From a checkpoint of a small contrastive image-text model: 64-pixel images.
Rows from block 2 of the text encoder of a small contrastive image-text model, named by matrix and row number. Rows with one number belong to one neuron. Each number is 500 + 50 x the weight over its row's rms, rounded and kept within 0 to 999. All counts start at 0. Numbers have three digits each.
Before each neuron's rows are labels from the 100 texts, of 14848, where the neuron reaches its highest value: "fires on" is the input token at the peak. Only what is clearly more common there than usual is listed. The data: regions of photos with short descriptions (Visual Genome). In brackets: how many of the 100, against the usual share in percent.
# fc1: MLP up (text_encoder.blocks.2.mlp.fc1.weight, 768x128), inputs 0-127
# fc2: MLP down (text_encoder.blocks.2.mlp.fc2.weight, 128x768, transposed), outputs 0-127

fires on: "<end>" (34 vs 13.8)
fc1.512:469520424548518475576520495438579518533531433460557472482495518481505484518629506527442523515260435399471463507417513549552494524533554547439492493510564459466660482534561542467506530514416542478479550498442446544484534478563503522478424506509463487487509527534543377490430527462482472479514475525476464502581474511508602508552443471557567459529483489429501505547533484483480535578476
fc2.512:466515586440602514461522499463401425418421619500534525447484508464533443540398525487459446453663549539508509466568446471459457515483428478601445507480465593487460543499580473493437527464569502528520443509535567512461493486400548581578555442516544433475476569518430507540493547483623558499541476497451554517486484457474475491491413556505521566504485514541431476479477534550526517521464

fires on: "and" (11 vs 1)
fc1.450:495562595432536434478491422537504512522519515623577538557574553473504531545545452504422486425449464587494500465513480476423551485517449530497468438558520499518515496532459569554515413526496441559506527545395526409483512505480396550461535490430505451360562563529486444462488533528513529555524461456406581550526598522497472546533482503567620496508532516445579567486416491456492479441536
fc2.450:488547425471569499414372489481424535476414406435516494551499516516419472502465527469445565495526521637570458553533522537520449519477515515553512597477562438496444542536563524426413438482521470423547478481521501540474428525559431421517466533542517577522481500444487564470537547519495517563525536591511506525458373430472566441500519596511440503629511525492430484480512425494455512491479

fires on: "sign" (8 vs 0.3)
fc1.475:466434530429487402482480526420541380527526569459543559434432437477584583507498550528547434484435472400455416487540509455563508465526567536439548532440528508454484491478523477512517537487539601511544426489493458501527513495464481519501564513526566449527479515556456410386545556493450574461521552486431540515537499503426539626462516399488507465522533452572530474505537470500412631551481
fc2.475:583560483569512566456497484586524486488499521549529507564518480472446386464527436457500540470488462494462494454499517525416456492510544503608454401523478485466555600496517526380451575464480405550478476520512525520543547497493483540547450504509433463533443443361532513573455475516532421574529445517567481480481460545518470492502423582492497600534480510426482550508402553615554405415532

fires on: "board" (8 vs 0.1)
fc1.521:510488529404571545495456425464518449520539536549501520562501567495437538475520395494471509504579511533448533464553426539375431637570478469605436450506552524422447553507517574443542529511408467532533517493497589518534503507464563468542520540474491585521545508467547474559595513526585510455436413454541569429448454553469524389505546537472497454529557525546516407501498557510473488454549
fc2.521:482490560512449511529470486561513524480449426432557504480581505560507489492455566535549466517521556441610554503408465431631577444472487512408588522534426542608486544479465418514519377556574458515484513448483436498515518457420459523452537479546517429452489468568542539520412477475480521561570461505468521600477612408505464487539460552493471566525544497476465601459529451495494537524543

fires on: "clear" (20 vs 0.1); "white" (13 vs 1.6); "is" (9 vs 2.4)
fc1.718:436419483473410553465468552496501537491492525524422454525447579422488506465439578454464528477436552528535480526499549515467461498475471495434462525532546553441540445465528472512646471411473603398494461474462534480434403531496527486546525487446557564464451474514585580393602484477513524548503469457448468526572448544489554511498584420468471463402506626557570525536505513464548520457465
fc2.718:546532491451601366509517455493549500516518520454532515459472445506512474566571384485474508511545397416488509522525439563507580524452519567554534547494453419555531497515470543541364526525504441547525508503556475494567535468520447499436465488630562517545541464521411484627406517521443503479512532498546446449423592517532484494471457533504540492547499441473400461522439459524446485582573

fires on: "is" (12 vs 2.4); "on" (9 vs 3)
fc1.123:384478470502500526512420485524517558393499582554542559622558537478420460489564389488447468555516560548502397453575432518456453587450437525441501488451507552540473513448442536447495530504425476505509496459479540531508510492467445527555559579471444507516490462476600534520588509498562482424426441462495511470493473521469466407565589526473456502494499577576536410507489587567453469442458
fc2.123:584514505457521470451525506478527431490449409390542457370476468565531535494419613528512407497566496492549609517403496484571538465564544498509531468528529468535505579482503336543492474431568453580478488484510498536526545475471540441469457488553541542499553519556457480530474526488467520605561499521436502556484548398561501521451476527493492495469478455471437590496512448444518553561610

fires on: "sign" (7 vs 0.3)
fc1.35:527512552560470504481482405487488470532497558619499521535538462543430477494505548534531431489497597483542476455461480535529589441503469531384458502426502534581537477499545502582429431488563582508467455480531373392507605510438419466505498505531472463457456520574504485454574448378444560522448588471513436461491507524500424534468542496527468485430489599542431561431578471503474555505488
fc2.35:498466493444560485527494548504452526538562441413465489430443598463569478549511414503455482462450381513528531533508481474447450589501508491627516442527489530456518571477447422553574519455502381541475482492419553576550437505587549497499478526531547537502490451355461538551431562562548434509515398552497556490511473493498560438480420486507545536550474434516591460544476555497529450535541

fires on: "sign" (21 vs 0.3); "pole" (7 vs 0.1); "white" (7 vs 1.6); "red" (7 vs 0.6)
fc1.78:543497505504424470558545500461563517458441503524458462570422504595489454489559490437543393443430536477506489502441573513549453513439462491413472494474538568522525500509423516553469512489549564507494572577422467506492521559540419409469442469552501504489499551458508417464469479580579521523649430542474506551517401522455542494453465549517609496512439499454556488488576566425550611425534
fc2.78:546474530574487444610481410465612518534513515538541507515520608518442440457471446496471489455466539419421489467509520550583506623406428453544461566434619478572529492518539452406466469461581437410490520506499500455447516479537506464474447481515490474425485556492530441528429472592441524562552463469513542591498438545405478486502480558495517512490490489515553482435480526442497529375492

fires on: "sign" (38 vs 0.3)
fc1.186:583558479394504485548553505454529500385416576462495556487402517443505544471565496541449463547493534626583567408503528469501487557553488494498479502401419532444511479432374509508487489476515583466408505429538553541480513468420477513520517551533595535586502550471518457483478491562521587514551472514556553522498454509480471461464476532508573472608446487517528570455543514462403521459439
fc2.186:486526487507520580526460538515435595604521501538522501448482494520474452525440497410491525514533479513384463552464419514416510589411458462528556492593481505558477462502586440483510544550500458567556516592484503385461501528563489503424538574453500443455474481467482500401449431497485393534543549431436488463548531552515528482547471462576411535466440552523595485543513507583480605511571

fires on: "black" (30 vs 1.1)
fc1.394:551551478534408472380591437538573501491456371544543442474453426506553545559525488422544464443492513510591430531526516466414442511378566505440511424500513488434538528505465516431449516596512531543541548462579511450459407476518476515461498541506589478573421558554444469487465552541538485477539476494568504439545504471460505559526594450461543553496606495478549541530490549494490539475434
fc2.394:587441527453478562523463577442486386475519548467523550590464442479483479459407469527515594428465520417424491440440550547523547476540459509540439473578463445509507541538561510500467511556519490477587453515514594528574488508433514480505433493510379550613544490401447509420579420478537521578486512538521472502475439565500496403553479528531463518514483511530418489505604524480504424521577

fires on: "sign" (10 vs 0.3); "red" (7 vs 0.6)
fc1.229:499535524507448538526457528493512481524543482491508441419473627461538505504445603460616538390481454549467500564531566347508490415497576428527487584477460438462547518468557518455601528499520555487435498474506504426459528519517527468470520517475526457537472534513477540456525556521439397447528541470459506504578560416404531623487561491467603447407484458524535480521540510450476530480569
fc2.229:509452430515540493504538473527519540480458529560490596555494402503437461467517405480420466610445451376492493429535480634490540582444486534512467496459528549475467543457437535572379526515457509515536514516539487561564437432451448537523530527521522513504544413573535453515447436459521540506541424550565482478428501620587409401527500496536483530568494481482471537519505513573502469512416

fires on: "whiskers" (7 vs 0)
fc1.175:385447501520479483547488451461492465442465449476523604456467465437613552507579476531492467520510461502492531527631518513543460428536605527484484510573531508539422417458480595472521607559502571500487451481424503413560534492506543499513540527537558437575447514497559388523441542499424511441527543526522564476483530486500491624553549524529558544547544400436539469489505546510409520447528
fc2.175:678570470456483560460488549530464488542496652577552476577510465551404495444513512484514420444436479532405378447505473461402526592498505536534435480425512495487604552497573447469449530474508431464451492581512470596495463526497446516544482549498407514455449501506550547468549507469503437523522471555486465518565424524468428471504480490473472487486473526563495551508539456548583469498512

fires on: "board" (7 vs 0.1); "whiskers" (7 vs 0)
fc1.262:455446448393547462452490462443509489449565521431433534524459502465579541461496450532419478578508495475493541443553499514437446567470474529483459519557528627440458545531537526525551563492520548517569530545473580513450442517479650494448486546478553512480463557486526435514560476539547506627442431467488564500481420576505549400486562477424418500487451478465599462572442485524471425444518
fc2.262:567590581509518486545494477558478479503431482527564430509491510534379514517537516489535493434482494521558439487517483469528575490521564513445570501507460421583544457489501493431454452499498432515437455428542392506581529460499351521568527462532475485499492448468550530528342529512505493379539507491539459495459576428459489546497412500513594513470567548535392543415520515528504574568487

fires on: "black" (53 vs 1.1); "pants" (15 vs 0.1); "has" (7 vs 0.3)
fc1.738:519477584585486486514473448515588514408508454544452503419526486543426405515520524463386563482520447503565461555580572525550494452414479489456548478580515506483464465579466504507447513501499473535457522522534556518430541421615518526437454486475476473493413439463508524558491402504491576531516374535531443404497451470590443484473498543497599567527542534498493498533535632449493549529447
fc2.738:555517501559514519503506537540499526463533463476529511431503467596468487559567523568553424578534463479412526479512434579467505533486443382500528460510514504582488503459615504492436531514509541529469502491548477458442532429470507482558483520526481416531417548605513438536506499524463449520456506344507534538430450531487572476525558478524514522426477412532697437566452528506529508570428

fires on: "white" (7 vs 1.6)
fc1.685:382569522519431523585496451586443516455501407521519433587457435406580460500466565445543403492528478476512474570405544461457396444471471551462479545492502519483471519532398569489549580535431523499511509470470574460514522459464544571416517507489534396501509525479547561487553505424431447489432508549530459483459479443542523563547538513512562501629563503521417465489434548491460507537506
fc2.685:556477496515542499395500609369521502609481532455444506481460569521421579472489426438434583510434505487534553513604451519552614529402486420560543473543528490471524507564551476552500468535521437484524497477550434499500500470478422434541493496520513557510448443534464512537416435610561503544592462491481491473498557539423524473414547541423426456464449529441569497483529472545519485492548

fires on: "the" (11 vs 5); "water" (10 vs 0.2); "line" (7 vs 0)
fc1.697:498536423481496578582467520482556470487451459464492426532548487577555535474638483524454473483379547476518547554573449503594444573510465450489435534571480517489535510472457539542451544506511568501531511425437550506544541533523505507438459439475487523496543529538550383424430594468579431534498506525473447551562439505486594439529598501474481610501436479539454472528481482508473561385433
fc2.697:426521499523488484508481569515468465559494559590555514458558552559463508500484475477527511539515388487441456473502440481526477492437406523447476431487445597590461479516559473476517482449495359535576458497519435471511529420504423537567561498579460493403586561477491473536482532497565515502444441463563500513472436437494537556516543542484549521564522598472441449514569605531669495527514

fires on: "the" (20 vs 5); "." (10 vs 1.8); "black" (7 vs 1.1)
fc1.489:504522477479459437550491475512506556533514449516513470537467418420602579472619602519514477581448503480535476464571512455420436411439543538460512505520492540508501432504405511490551543524465533528525495461424551395354491529506464547493557567541515426561600465413507481524435479576555518505510591413542420479573458464569517531518488452524471503474487489561516466466497448554434564463572
fc2.489:523503426516540481451509539472534458399464583503520526479480506539497518540456444440466497518549476504466578628386470511541556497525464486575488564530521486465514525493550628500545563471494516387464450492552526569587493476581479496447458499487443562505470571591576482482503524437421487527601414569469518515450555502404490464454564571452480510456422540463477475522432514441539364555472

fires on: "the" (14 vs 5); "wearing" (11 vs 0.7); "man" (8 vs 1); "smiling" (8 vs 0)
fc1.658:481445540445495484478502464565487480467467515526586463476489550537544465482572503435451518487455530433504399499490626533495578529533544428512526509440523420536471416476504399479458468530517552490442494423359479445488502487433502508403481600566508439476447577555531516506598510392522552553401570586550483445545549504477534498505531504506506433549487549418475398518555470460451429544527
fc2.658:436512512479545463492494469544487533489582597492487536489475455591472539437404543518560486494589412524466545436528469360477484487519513492449493412494443542498450580516443524491470523453400466509594529526592410565479561503595494403498503468597557502552563474525468522520477437553532392426479519499520534530339441480511531519522520482430466517427501556561545516500512488550528446531524

fires on: "<end>" (33 vs 13.8)
fc1.91:454518520541517519469493543589523554474508461571504515588607516516469465509461522489476447572504487531496452435452456408526482358513468488416545511549513566583495558519428558496392493540446515588477542519567546555545572430402389448477423484495539530552517549487600555472462500464460489547509581510596461547503401482505536484482486564545422604471486600544471476511520492519473514506448
fc2.91:534565443488480504514563512439519462520490477449487459459414487446479516517584576467485546448538458484596581547484489538428513530476564473492354439530545466442515471449514482492574550532487497469475442514433522439510460570596571440612535416516446512523547398485461479557511529479580515525623567503426571414522531493455504601476479450472540388508401481486578530454538486493513497536518

fires on: "tree" (10 vs 0.3)
fc1.414:592461533362490592519569566464511505512493454477539454518490443422488449512388560449554530478529457458557440492539608463394432512539500452472498495495556493450510532540423569492454540572444607565576532617485527507462457495538569510445411485500556467458516493467532474485512593427592477473549478554487543411542552503472473513494498478503484534500518495527382458405483544507546474475565
fc2.414:442481503592530491544419512452468581485547512526474461551557472588445514466532540509480567509466509527460504519456385566571511441438510512607504499391550496507447526493506453483525466500537468448488476471472493486541487509466539553417585449549428547555440614496463510513362395501421532620450452395570405525562488560522501510512451578499510468482513500519615482523518509523553538442504

fires on: "and" (28 vs 1); "on" (21 vs 3)
fc1.322:557416517503512496393479444503588482496475557521621538603556522504521504501505532493525471467461489457427457526555453515386566522580437480516504568541516469496457480518507606602467370515393471513460532596407506514437526416533508534504463465509486541461510588556506502484438515509483548557546441459464598632530457450439519498465482523477577451562474513468509528500547543402510480497526
fc2.322:484515484549559439509469457459479589575507382456509454567473493499410530517433483503487503554516488551580564547575497588419425421481563556489576513523435548532468415469559487530526486525466445510512500479557555544534476520519466498558450546566482449487497468445496513504615466506437518570508590512356491471569415478516554488558494426490504513576546516534468430536504358468520454592454

fires on: "clear" (14 vs 0.1)
fc1.180:466505420521476465545507448441483549482525443460501499536473642544505577507567485418438431470417462543451460467502561444543502554473516557451546500482507501514444471581465523479447437414541543536490487513421523463522524565468477530531446540526507464352584541465511573479502443408509581587520567526518373495507487490466507408461585560542583419541498532442485434508524525597564464519501
fc2.180:568466529578516475556499444454510510459602357494438441560487555480412434552453457506524501475420475478462508501527553456548466558398482537514567427476581479477561521571488475423398456510464464436516552504525497560414452490594550428560512480453454462498656568514510520489534452467473490539537582580518524527461462484486568416458521528458482461571521532556555486525504542492509470406473

fires on: "on" (9 vs 3); "in" (8 vs 1.8)
fc1.680:555467395482423567568509487472500468436426446515435502474510502559505516559487514558481479461454490464569623529371509443535466557481476470606442582519580488533549515577517469402449498490558523444546428488472485503527435550417532559473501388483460484457530532548494539420539595475494479414565433506538406506418423483460492468475526513511536586470568458484458512487561464555447508449452
fc2.680:456449537629601419506429525512466508541577500483483546483422585518475508562439464447583472578565523550495464516586479515488555393501507540404598487506390504528502465418482484465488520426432465426549405559467526613497524482527472419496439468552574497490563460442478555509513492512416450530465522419447502468557475512505490528497478480431480580541465547521517472599441500459506465561512

fires on: "tree" (10 vs 0.3); "leaves" (7 vs 0.1)
fc1.499:500522486468441494474507500576468533482556478434472528469566526447507596533482535521469550431511552534478520482535503383451343558583515445563514502554462459495485568499558543472518618510504468563467479550476633517473588531471539418497479486501439429573460570476532540505587522474588449523453534477510514474386482531444557502538495548432507471509530372420461461467473582424494465459538
fc2.499:469499521531473532523482510537518486480406498586552474524458495535417447482487470537454490581569525425535422425537525549567563490440546500353516490473565507499435492417491416532507402599477425501571496496556379421562464434515456507507517505504567592455511376468561488535414414511489531450543490523514466544551527449533493453515488511578486496564472576595572533501549457490511552551508

fires on: "black" (9 vs 1.1); "." (9 vs 1.8)
fc1.22:567454439576491566468563422543508563483493496474461441508440480498499531490546585483538580527457517522532535523444524554501548515448464452558496430447580499507498437450446558468586554459543465476480485420456518512457455557578538574558485478460474494464539518493476453473413528527497532422555497480592405508574517445579595521486527518389567534474450447474605493643409485428507458493590
fc2.22:438500546444500411539438561439506465494527520538522570468519462607476490510447446482423426462510474443440423539538493439481477493489555518379534579553447540471464510559541500552448478561445617515532561590557509538597490474441453480447594536527496510533456493559536519461592516466492464538438495468440534520448491522438386466515504532599497545508538602516375532440554478539446529515447

fires on: "clear" (16 vs 0.1); "trees" (10 vs 0.2)
fc1.77:441495477411462387461517509438524454516469541468465499513434526424511549470521522403511504435503520514522515535512534521389481578600474550464541543524531523460540435574548473443552508467493579428584379592498483425482454522489524501563503499511542502505353475546526488456505458437517591586521474510443442425481488525497560548416544412479535430471552512597445536482544466465543596525546
fc2.77:552468523503572537538482494562481567471552505497507510490548457488495489506518432539464488564479506444444448483506478546558602532414526510580452523465406469556486485433469534536443538436516437522368527412446501536521549372586505550393498479506539513516571482432457501555392512530517410402460513475561551493487538532480430380554472545478513551566535408415500465479439527564532470458435

fires on: "tree" (10 vs 0.3)
fc1.541:501469520481418604459473549623487553447408493452468431555485587443430464529558529463453532481431564566551485505504450545559493540576505511587490495453519495618588440431487535464564522423471489419441475485510512477431492515542499457552462428522484544453445544461595558463502449506485514450516524496551350510511511557565573534468521445480510496402494439513547522553462567438565439505518
fc2.541:487453502478595394594490416444469479547572466524511561451516455582520502496462499516513508489541428426453505483503511454429541510366524459414531486506494523436402523484479449569455426599572514542539508556483488548554451457453509548514603481506522477544562389558386493567564577469526514541466491452501600541493497432489455472522536564499512498606489555503491496491575407491445562519483

fires on: "and" (11 vs 1)
fc1.14:497475438524480578447441410511471476456557445570494597586561479468480492477436466512434464602483518487424489492469456461364519499508495407474478496581581534417512517556529572500512553479452516528528472573545563462487594570578514410462497509499514491541501545445568525504558423488460541577476548472594470520399412495475544368417549449490505493487492425444503452471516457537534526476521
fc2.14:441487549456471415595536516546483594546442482459431381459477511525453517551505519433471483475539506531582562482544525522532602551450544581430533492496484566623459528460472501574553409524561480474432479423446462483487471393453487535539466435491501488484509394498501462509346523539598476457527475571486552519494627521502502499591477540488510509534550544522438504492511577463455497524519

fires on: "the" (11 vs 5)
fc1.268:512507443519378544563495487513473497565548518459515437463557505478440578521505539472642537496537483490499412547507534444465593442527409378591455536523515552469502512491450517537507493579510483448498525434456499471534560522470512476477499491413453485534512434542471490432415589513505517426488516496556462506519552347473514540551533550498642402510507401487537474487532477410482509487590
fc2.268:473431501489508497485519506470497547493463502560465566473433423510525429531488464543348428500433555544484556491491462520529464482422554585359567506501439547508476464479513487506531475479478531449503526555561503552430370499481506584454558541555527467477498572483557569444540390512568489531538472486473480530518442615533429394506552501567490618510558554474433612482489543519546494520488

fires on: "clear" (21 vs 0.1)
fc1.403:395513471471483505461495493456481491453463450522465497472491474450547550455495461520460462441521532531469502522510633472335433484561484448429563499589596568419471530584513493518567517468469540449567447580457534540529369533499570522485473530422576519553491397508539459477565496469526540560520414535414490452619513500469517516497598507495498456452527560584438493491484479448547497455501
fc2.403:590508515441528449512541545542573534583530538391508508529503480477487503524523498463502491541508484469525515534473415593615624471448509627557452591485399412586529477447478534453473505470503468503444556374507460496446575450535441526454450495604509520493502606513456518539397504524436458466506578474496504537416510509480499434522438488494499535562519417409514499478436501555485535549521

fires on: "on" (13 vs 3); "sign" (9 vs 0.3)
fc1.196:456508563554465500506436471631474529501431543485563421530474472415549515430608419456514380532481470480548444520406469489576425536509481574463534461466575521595496518532498570532494562599538556520502566496464541502493459502421510531490430573501473464515504528464610508583506478429418476438464460454434436490516501541528548542487487566459491518591452517549479401404457502516462540518536
fc2.196:532507456480542549493513580386517506555484519482418573517509551573482619483398532442527611444453534505488572521552526473458582441447529430561513498488529466427539498506539466535509399459547436449504443458441439469560501511536467455496594360503563526465467533510343511458499452563578570587573496522552529485463506447457472492460504435472531481477519508403497514536514520476516495561506

fires on: "black" (71 vs 1.1); "shirt" (15 vs 0.4)
fc1.151:472402586486448471535463520552538482482553512530506392585511484550504493515569478451403468527519486415466486526516470465516492488486424491465493466540561458457482448474487459548422532513493456494568524453429525458473526504542573494487453401450417484502510481539516561536443460546472575500579468631479557404557497466473464539458471543510545615556520544430444412572498547458603660488534
fc2.151:531494543453580430472497563462491519529550416534553513444564475501495501501539524592576483540487496448412512590493399537464468615532510453502545475507464430507457566529548554516610556503517459538401609550523491516473445521427484512476425471550462423589391524558503411443435444479443445535463485446471517440518475571517610498563471499527432488489486477545554403551489473447489536549459

fires on: "whiskers" (12 vs 0); "hands" (7 vs 0.1)
fc1.147:473504476450437522586407364511518521480481457487523454476557459491475520516587450479542505525544522538530506443573500540416553459558454436512450493420559645548385472472479528512495540539491545500505484475482514478491561507506572540448569546471532490517550427617547463476364495503506477445519518569565510497518551518522539552638562463468555453474448394464496413536515495544483448462577
fc2.147:570526562456496453467568514505462477520532444507471523534487558558467532511502502556425336456429512541451499469445445425441474507484533555447489554541456437608551548408519481483482508521483474478459483515516528596534467436569456532498485531599475494470430584363589544504600489490594461586478435412478525519499449497499481405447521577531462516462524513490502585510550506545578464552445

fires on: "the" (12 vs 5); "." (7 vs 1.8)
fc1.482:465463449502545497514491446526577443588557539443575359437525555491503498501561490534501473566392474502557527522525493453483533443522528525492448605469563461515518484567462498482482481555460499563466481532432534518493549465546516479444475546423578501491481551507458531448472528437516503509573445515467355615485460507492511449560565566545507498556549553589397453508356573589529505495440
fc2.482:531562522481529579543400495444460509432531535550481522412474501471448522588443526563522602497490461477431484419521383439487497515496415498465489481472475557534509434514441573499461458493551407442507437482531616490460484502538439562586425495470520546585517585444519452536395599470508641544482497554537554516505557466592519451463509422513500515501434471491423540496492544556512501478453

fires on: "black" (15 vs 1.1); "pants" (7 vs 0.1)
fc1.202:555489582528500513551454477578544492489378484536518434488518520427455490476549525470480469422490522514539449502547445468477456440649548530447456541477529495610550427508463549491558503467396560581431425434541610461514486491463488481509597521563528538468434472493623557455394486451521524458551560526520462488506503510470557588558472445503504495413503455583442495452513544474500527536587
fc2.202:446507445465515497475511480491491494507626522497450555585517479547575536561620439552534523493499499431472537462451490470467538451398453501569440488513455489478553583439482500502446491548599447416476460551422448511497474478594461486471447421486476471525527482494470496575631520399542473572532492430474615458536553541523494492464537563435446489586441510494595491466572453543523429450425

fires on: "is" (11 vs 2.4); "and" (11 vs 1)
fc1.211:522377511500560615504467447569463490446513512505428563513470618479393519496433496478425491492504545540509496496520475552536404540531463502509523518544573510451522477482466645457610562446407516526453465415567583526497454527518549514530505466511496501484503565464610416443512522485517489459470437501489455474443467609409523480505553478442484532465511524537567481597404518432450456517540
fc2.211:449572516475489360545486526447511559538478485473499445499497400565575463538545493546494490437469445433513501501510500402476546539426539520459471492504465527600492506517491334542363412575563453499554551613452453496558475479487456492523534506534519486501469396519403571577514493492578493492503533466539544504532583431573477550538473540534547496540497534495476578430576478557454516474520

fires on: "<end>" (44 vs 13.8); "and" (21 vs 1); "with" (7 vs 1)
fc1.244:510535475573583501524504440487511489437469486533569519441498545543555476559554583442520440487424527579550565496431579527472413576545438505516472492618469609475557461485447486583446503510470437550410501586423533455488467469520588500431528502460571448508513565621484474405487430443476455497566446455486425494567552491379562443500540503543517497514488537505479513472536538442556505551480
fc2.244:489594418488513475445512470453519420374503499515566515469487587498539512509475472411514494405462555567461516541519528586519461538446455528501607491540450568473597490581511548445539447452466404520487577534509523477492438512412621489454491523493477455460466639462394490452526545514486526545484494529508462467501491566411541437506444550442556482556570512544475562493529484470534569539404

fires on: "white" (10 vs 1.6)
fc1.130:456558574440428482421461528514539502567447538511495476493468549442577456487546532515514480499436559514473467399568519446452488452517508650496536525438464594542592426485517468555509550455550586558451479460478454419379513479524474552450505482516589470488504523488537564401491479488512560445468600478423400496562451446537528554471464381457443536424484466510475506527564508565495533468504
fc2.130:578514456469549436548513449601481489397547474530549521569502519464478576550523442437455560493545437472530546562442463525467511509510544435575465569537548399466572576460475537461483502529448383472504404536536591559600503461529509525542538483540417497566515492463470423595518562477500473551557434557637561478404540515461552465486524527509551473528504532502507443497457486473516412542438

fires on: "black" (8 vs 1.1)
fc1.555:499619533501501495528469426542450530508539441445538540539526421474451583500565511514487453497557506496484506481510477467395383441557451428552546469614458519535482497531460592488521600572477513579485509456462654502513575480397461434463446527487522430515619455526544481514465557453473475465542561501543470500414512404485524536531489538489497485501571423500422405481469547544473531543513
fc2.555:488480400466399547473510644436565518497420560569467505494539521533563452523442505474468486489499582487493479535458535496503534540430505538418457481517543513442472496492553438449533422521499453399523486489507383488489442498629547570487488517532400550470408502430520519456551454493554488545551465532473553472591529598478437442561543576514439522521400485491556588528532477427491457525557

fires on: "is" (28 vs 2.4)
fc1.235:474490551461534561499488482532574492466513484444515590488514506578528502470589503450440425462442511454417467504430586472521534498486473534472472514482474382513353463558568455448472457523611532555427478544536550451452440461462581549410508505464460430488486526408552497465546557467468526526627542496541437569487489545503540520587521507521676504497567551485478478511466533465477448469498
fc2.235:503550559470513485442509481502444552476544446502379449481498489561407540509483565552607542511427413464476512462493496498488501515384480519570449568477505402472537495596517467430439494497507367484546498475594547556460530535623533467487564496481462445497510521473545477406510447429554487529483493593432555482473460445503595428455605508487513516480444494549590420435508503557502500459473

fires on: "black" (12 vs 1.1)
fc1.451:515440603406374535491475530520553581553435451513523523578536559544478498453418566501480520501488476500494479562514545476443563530543515422450483491484498524512450469602452569498535555563573479490482493598544462430449468497508591497476473493428495449559523493479511474366473542571463496469569461567487582486521387453580503419554494524435485519576448475498441565497523483425464477434603
fc2.451:424529484487493512522552463432465453451515452551549461538519436533409460559437432462462447508516529453445438537593552569538549566434490534615581548582559418573453553444597483450487507438502489434452507458496505498547507496422530529508568486507526544530466567555451469495483441573481492429506536496391460460433523514420592524556446559532447448382416541513491487575518496568486540521470

fires on: "the" (14 vs 5)
fc1.399:545570480542424499482456492430556657469525485497540498513497460507447447489502593529460522428480466491536495461519567492522416550449554471465587416437475470445447510525407535504423512577422478397412557552523475488519535483553494450426452560486484518614469483499545394432476458415519500454564421574499510534509465525535455448470494462474544509481493545430575505548602384484509506482527
fc2.399:404418519453549519535543583475472538476555595487455511491524481477488434550445493496579421472470460458520476485526348490485411460494474464502447503606503498560498526529522499499515565407533494533482462520559488527500563535440551539521521463472437566442498414504474555529438484456515502512495603423480554474435445515539616492528547553559512519541402418623566498473492531444451555627534

fires on: "whiskers" (8 vs 0)
fc1.283:488537565475493449532489399475540380478501462427542601549461431441572545459569462527535478566529433507496513501550489494481437529512517496454631392610535564492454394480417535486507587510533548533556469496424508497523523557473465502473483504618562420461554493506562442490496539476412588401503511475490518514463480461516516608470541495525490535512549392499485472531467466562432558511480
fc2.283:579517442506480543463488597478476644507462601603511447489507489571470457532401512478459493442426601479500445498441513452454521502507559547472369584443502491510585520559564435453481451488506459479376494506510496574462511474536526573475534539442417501488401564470524526476462518482539379549507566552509512466545487544495430431566444472459501509512486524507503556451522554447541434463550

fires on: "clouds" (13 vs 0.1); "train" (11 vs 0.3); "on" (7 vs 3)
fc1.702:567614563494448495562471540510544607398548507448411398441560433494436464419557503426486449467489584437471535524482545556482527518490479555501441594570513495469494484534501536487500499563519571469343531497442486406515550563481418416455506513466511480551566543438458439509474440519521455488513423494514480541444515539477446493578438484594453545505489431509571501486455484468579505454517
fc2.702:436402465514544550423480468456442527587447494503430487510545558482458524537458505451553529569396496566514505477490500516571474488507469454453530440543505521468551535581536505519537547547566416484602437467545513513565445476600526546456477478563463500471525396469485528472451459526524518563524565538524582402561451459506605389436541503500471518602511610481466485444540502520485477632435

fires on: "sign" (9 vs 0.3); "tank" (8 vs 0)
fc1.563:560474581456449440461463497451539470501480545453481555526406496504567423549540516430441491504473540465579467516519562491558460568524528443440576442462486432481472463400498508440493521535453516527464576480481520500598509503472505542518477522523482457503678560411500453494526520481466494491466417504510548478434566452521572542496583413440450574427590517501504484502426514466429627489615
fc2.563:471511499517533535584425474543497506524533473592423445430526445571460527508532599578534534528491433503423526434509429493485529446444498395498505465439451485476481597588490440456447455514522516464473449558474507542478484481470585459528487446497507512491465466452568510493367520534473470589525484539638563503544483497470397432570465583521589457483416508554595555425541468508548436502543

fires on: "whiskers" (7 vs 0)
fc1.444:532509514448506490450521442476526349444447436378519452480507467457479546461493477534528476460514442506416475564476486491407534583635478470549473484582569476416427539521508461470555503505536496477520410573489534500478474587520629522498476533529528550500393480487528504542486550495476580552501375557495522513534532488511560455479456588502494446518514320420494498510514471522499496490518
fc2.444:489483561518487567534478503570467617551540516548499530556547511519433513488510526517519483544462603541492464381512550487561554481443572518444505565438427535625555473459478560463459454477546510515422554450459410508455535371470411580484505443418497428480508534471498507441473472511529454437438554473477515521468485554464404473560524405483495578536635522478437527454538520529542518436456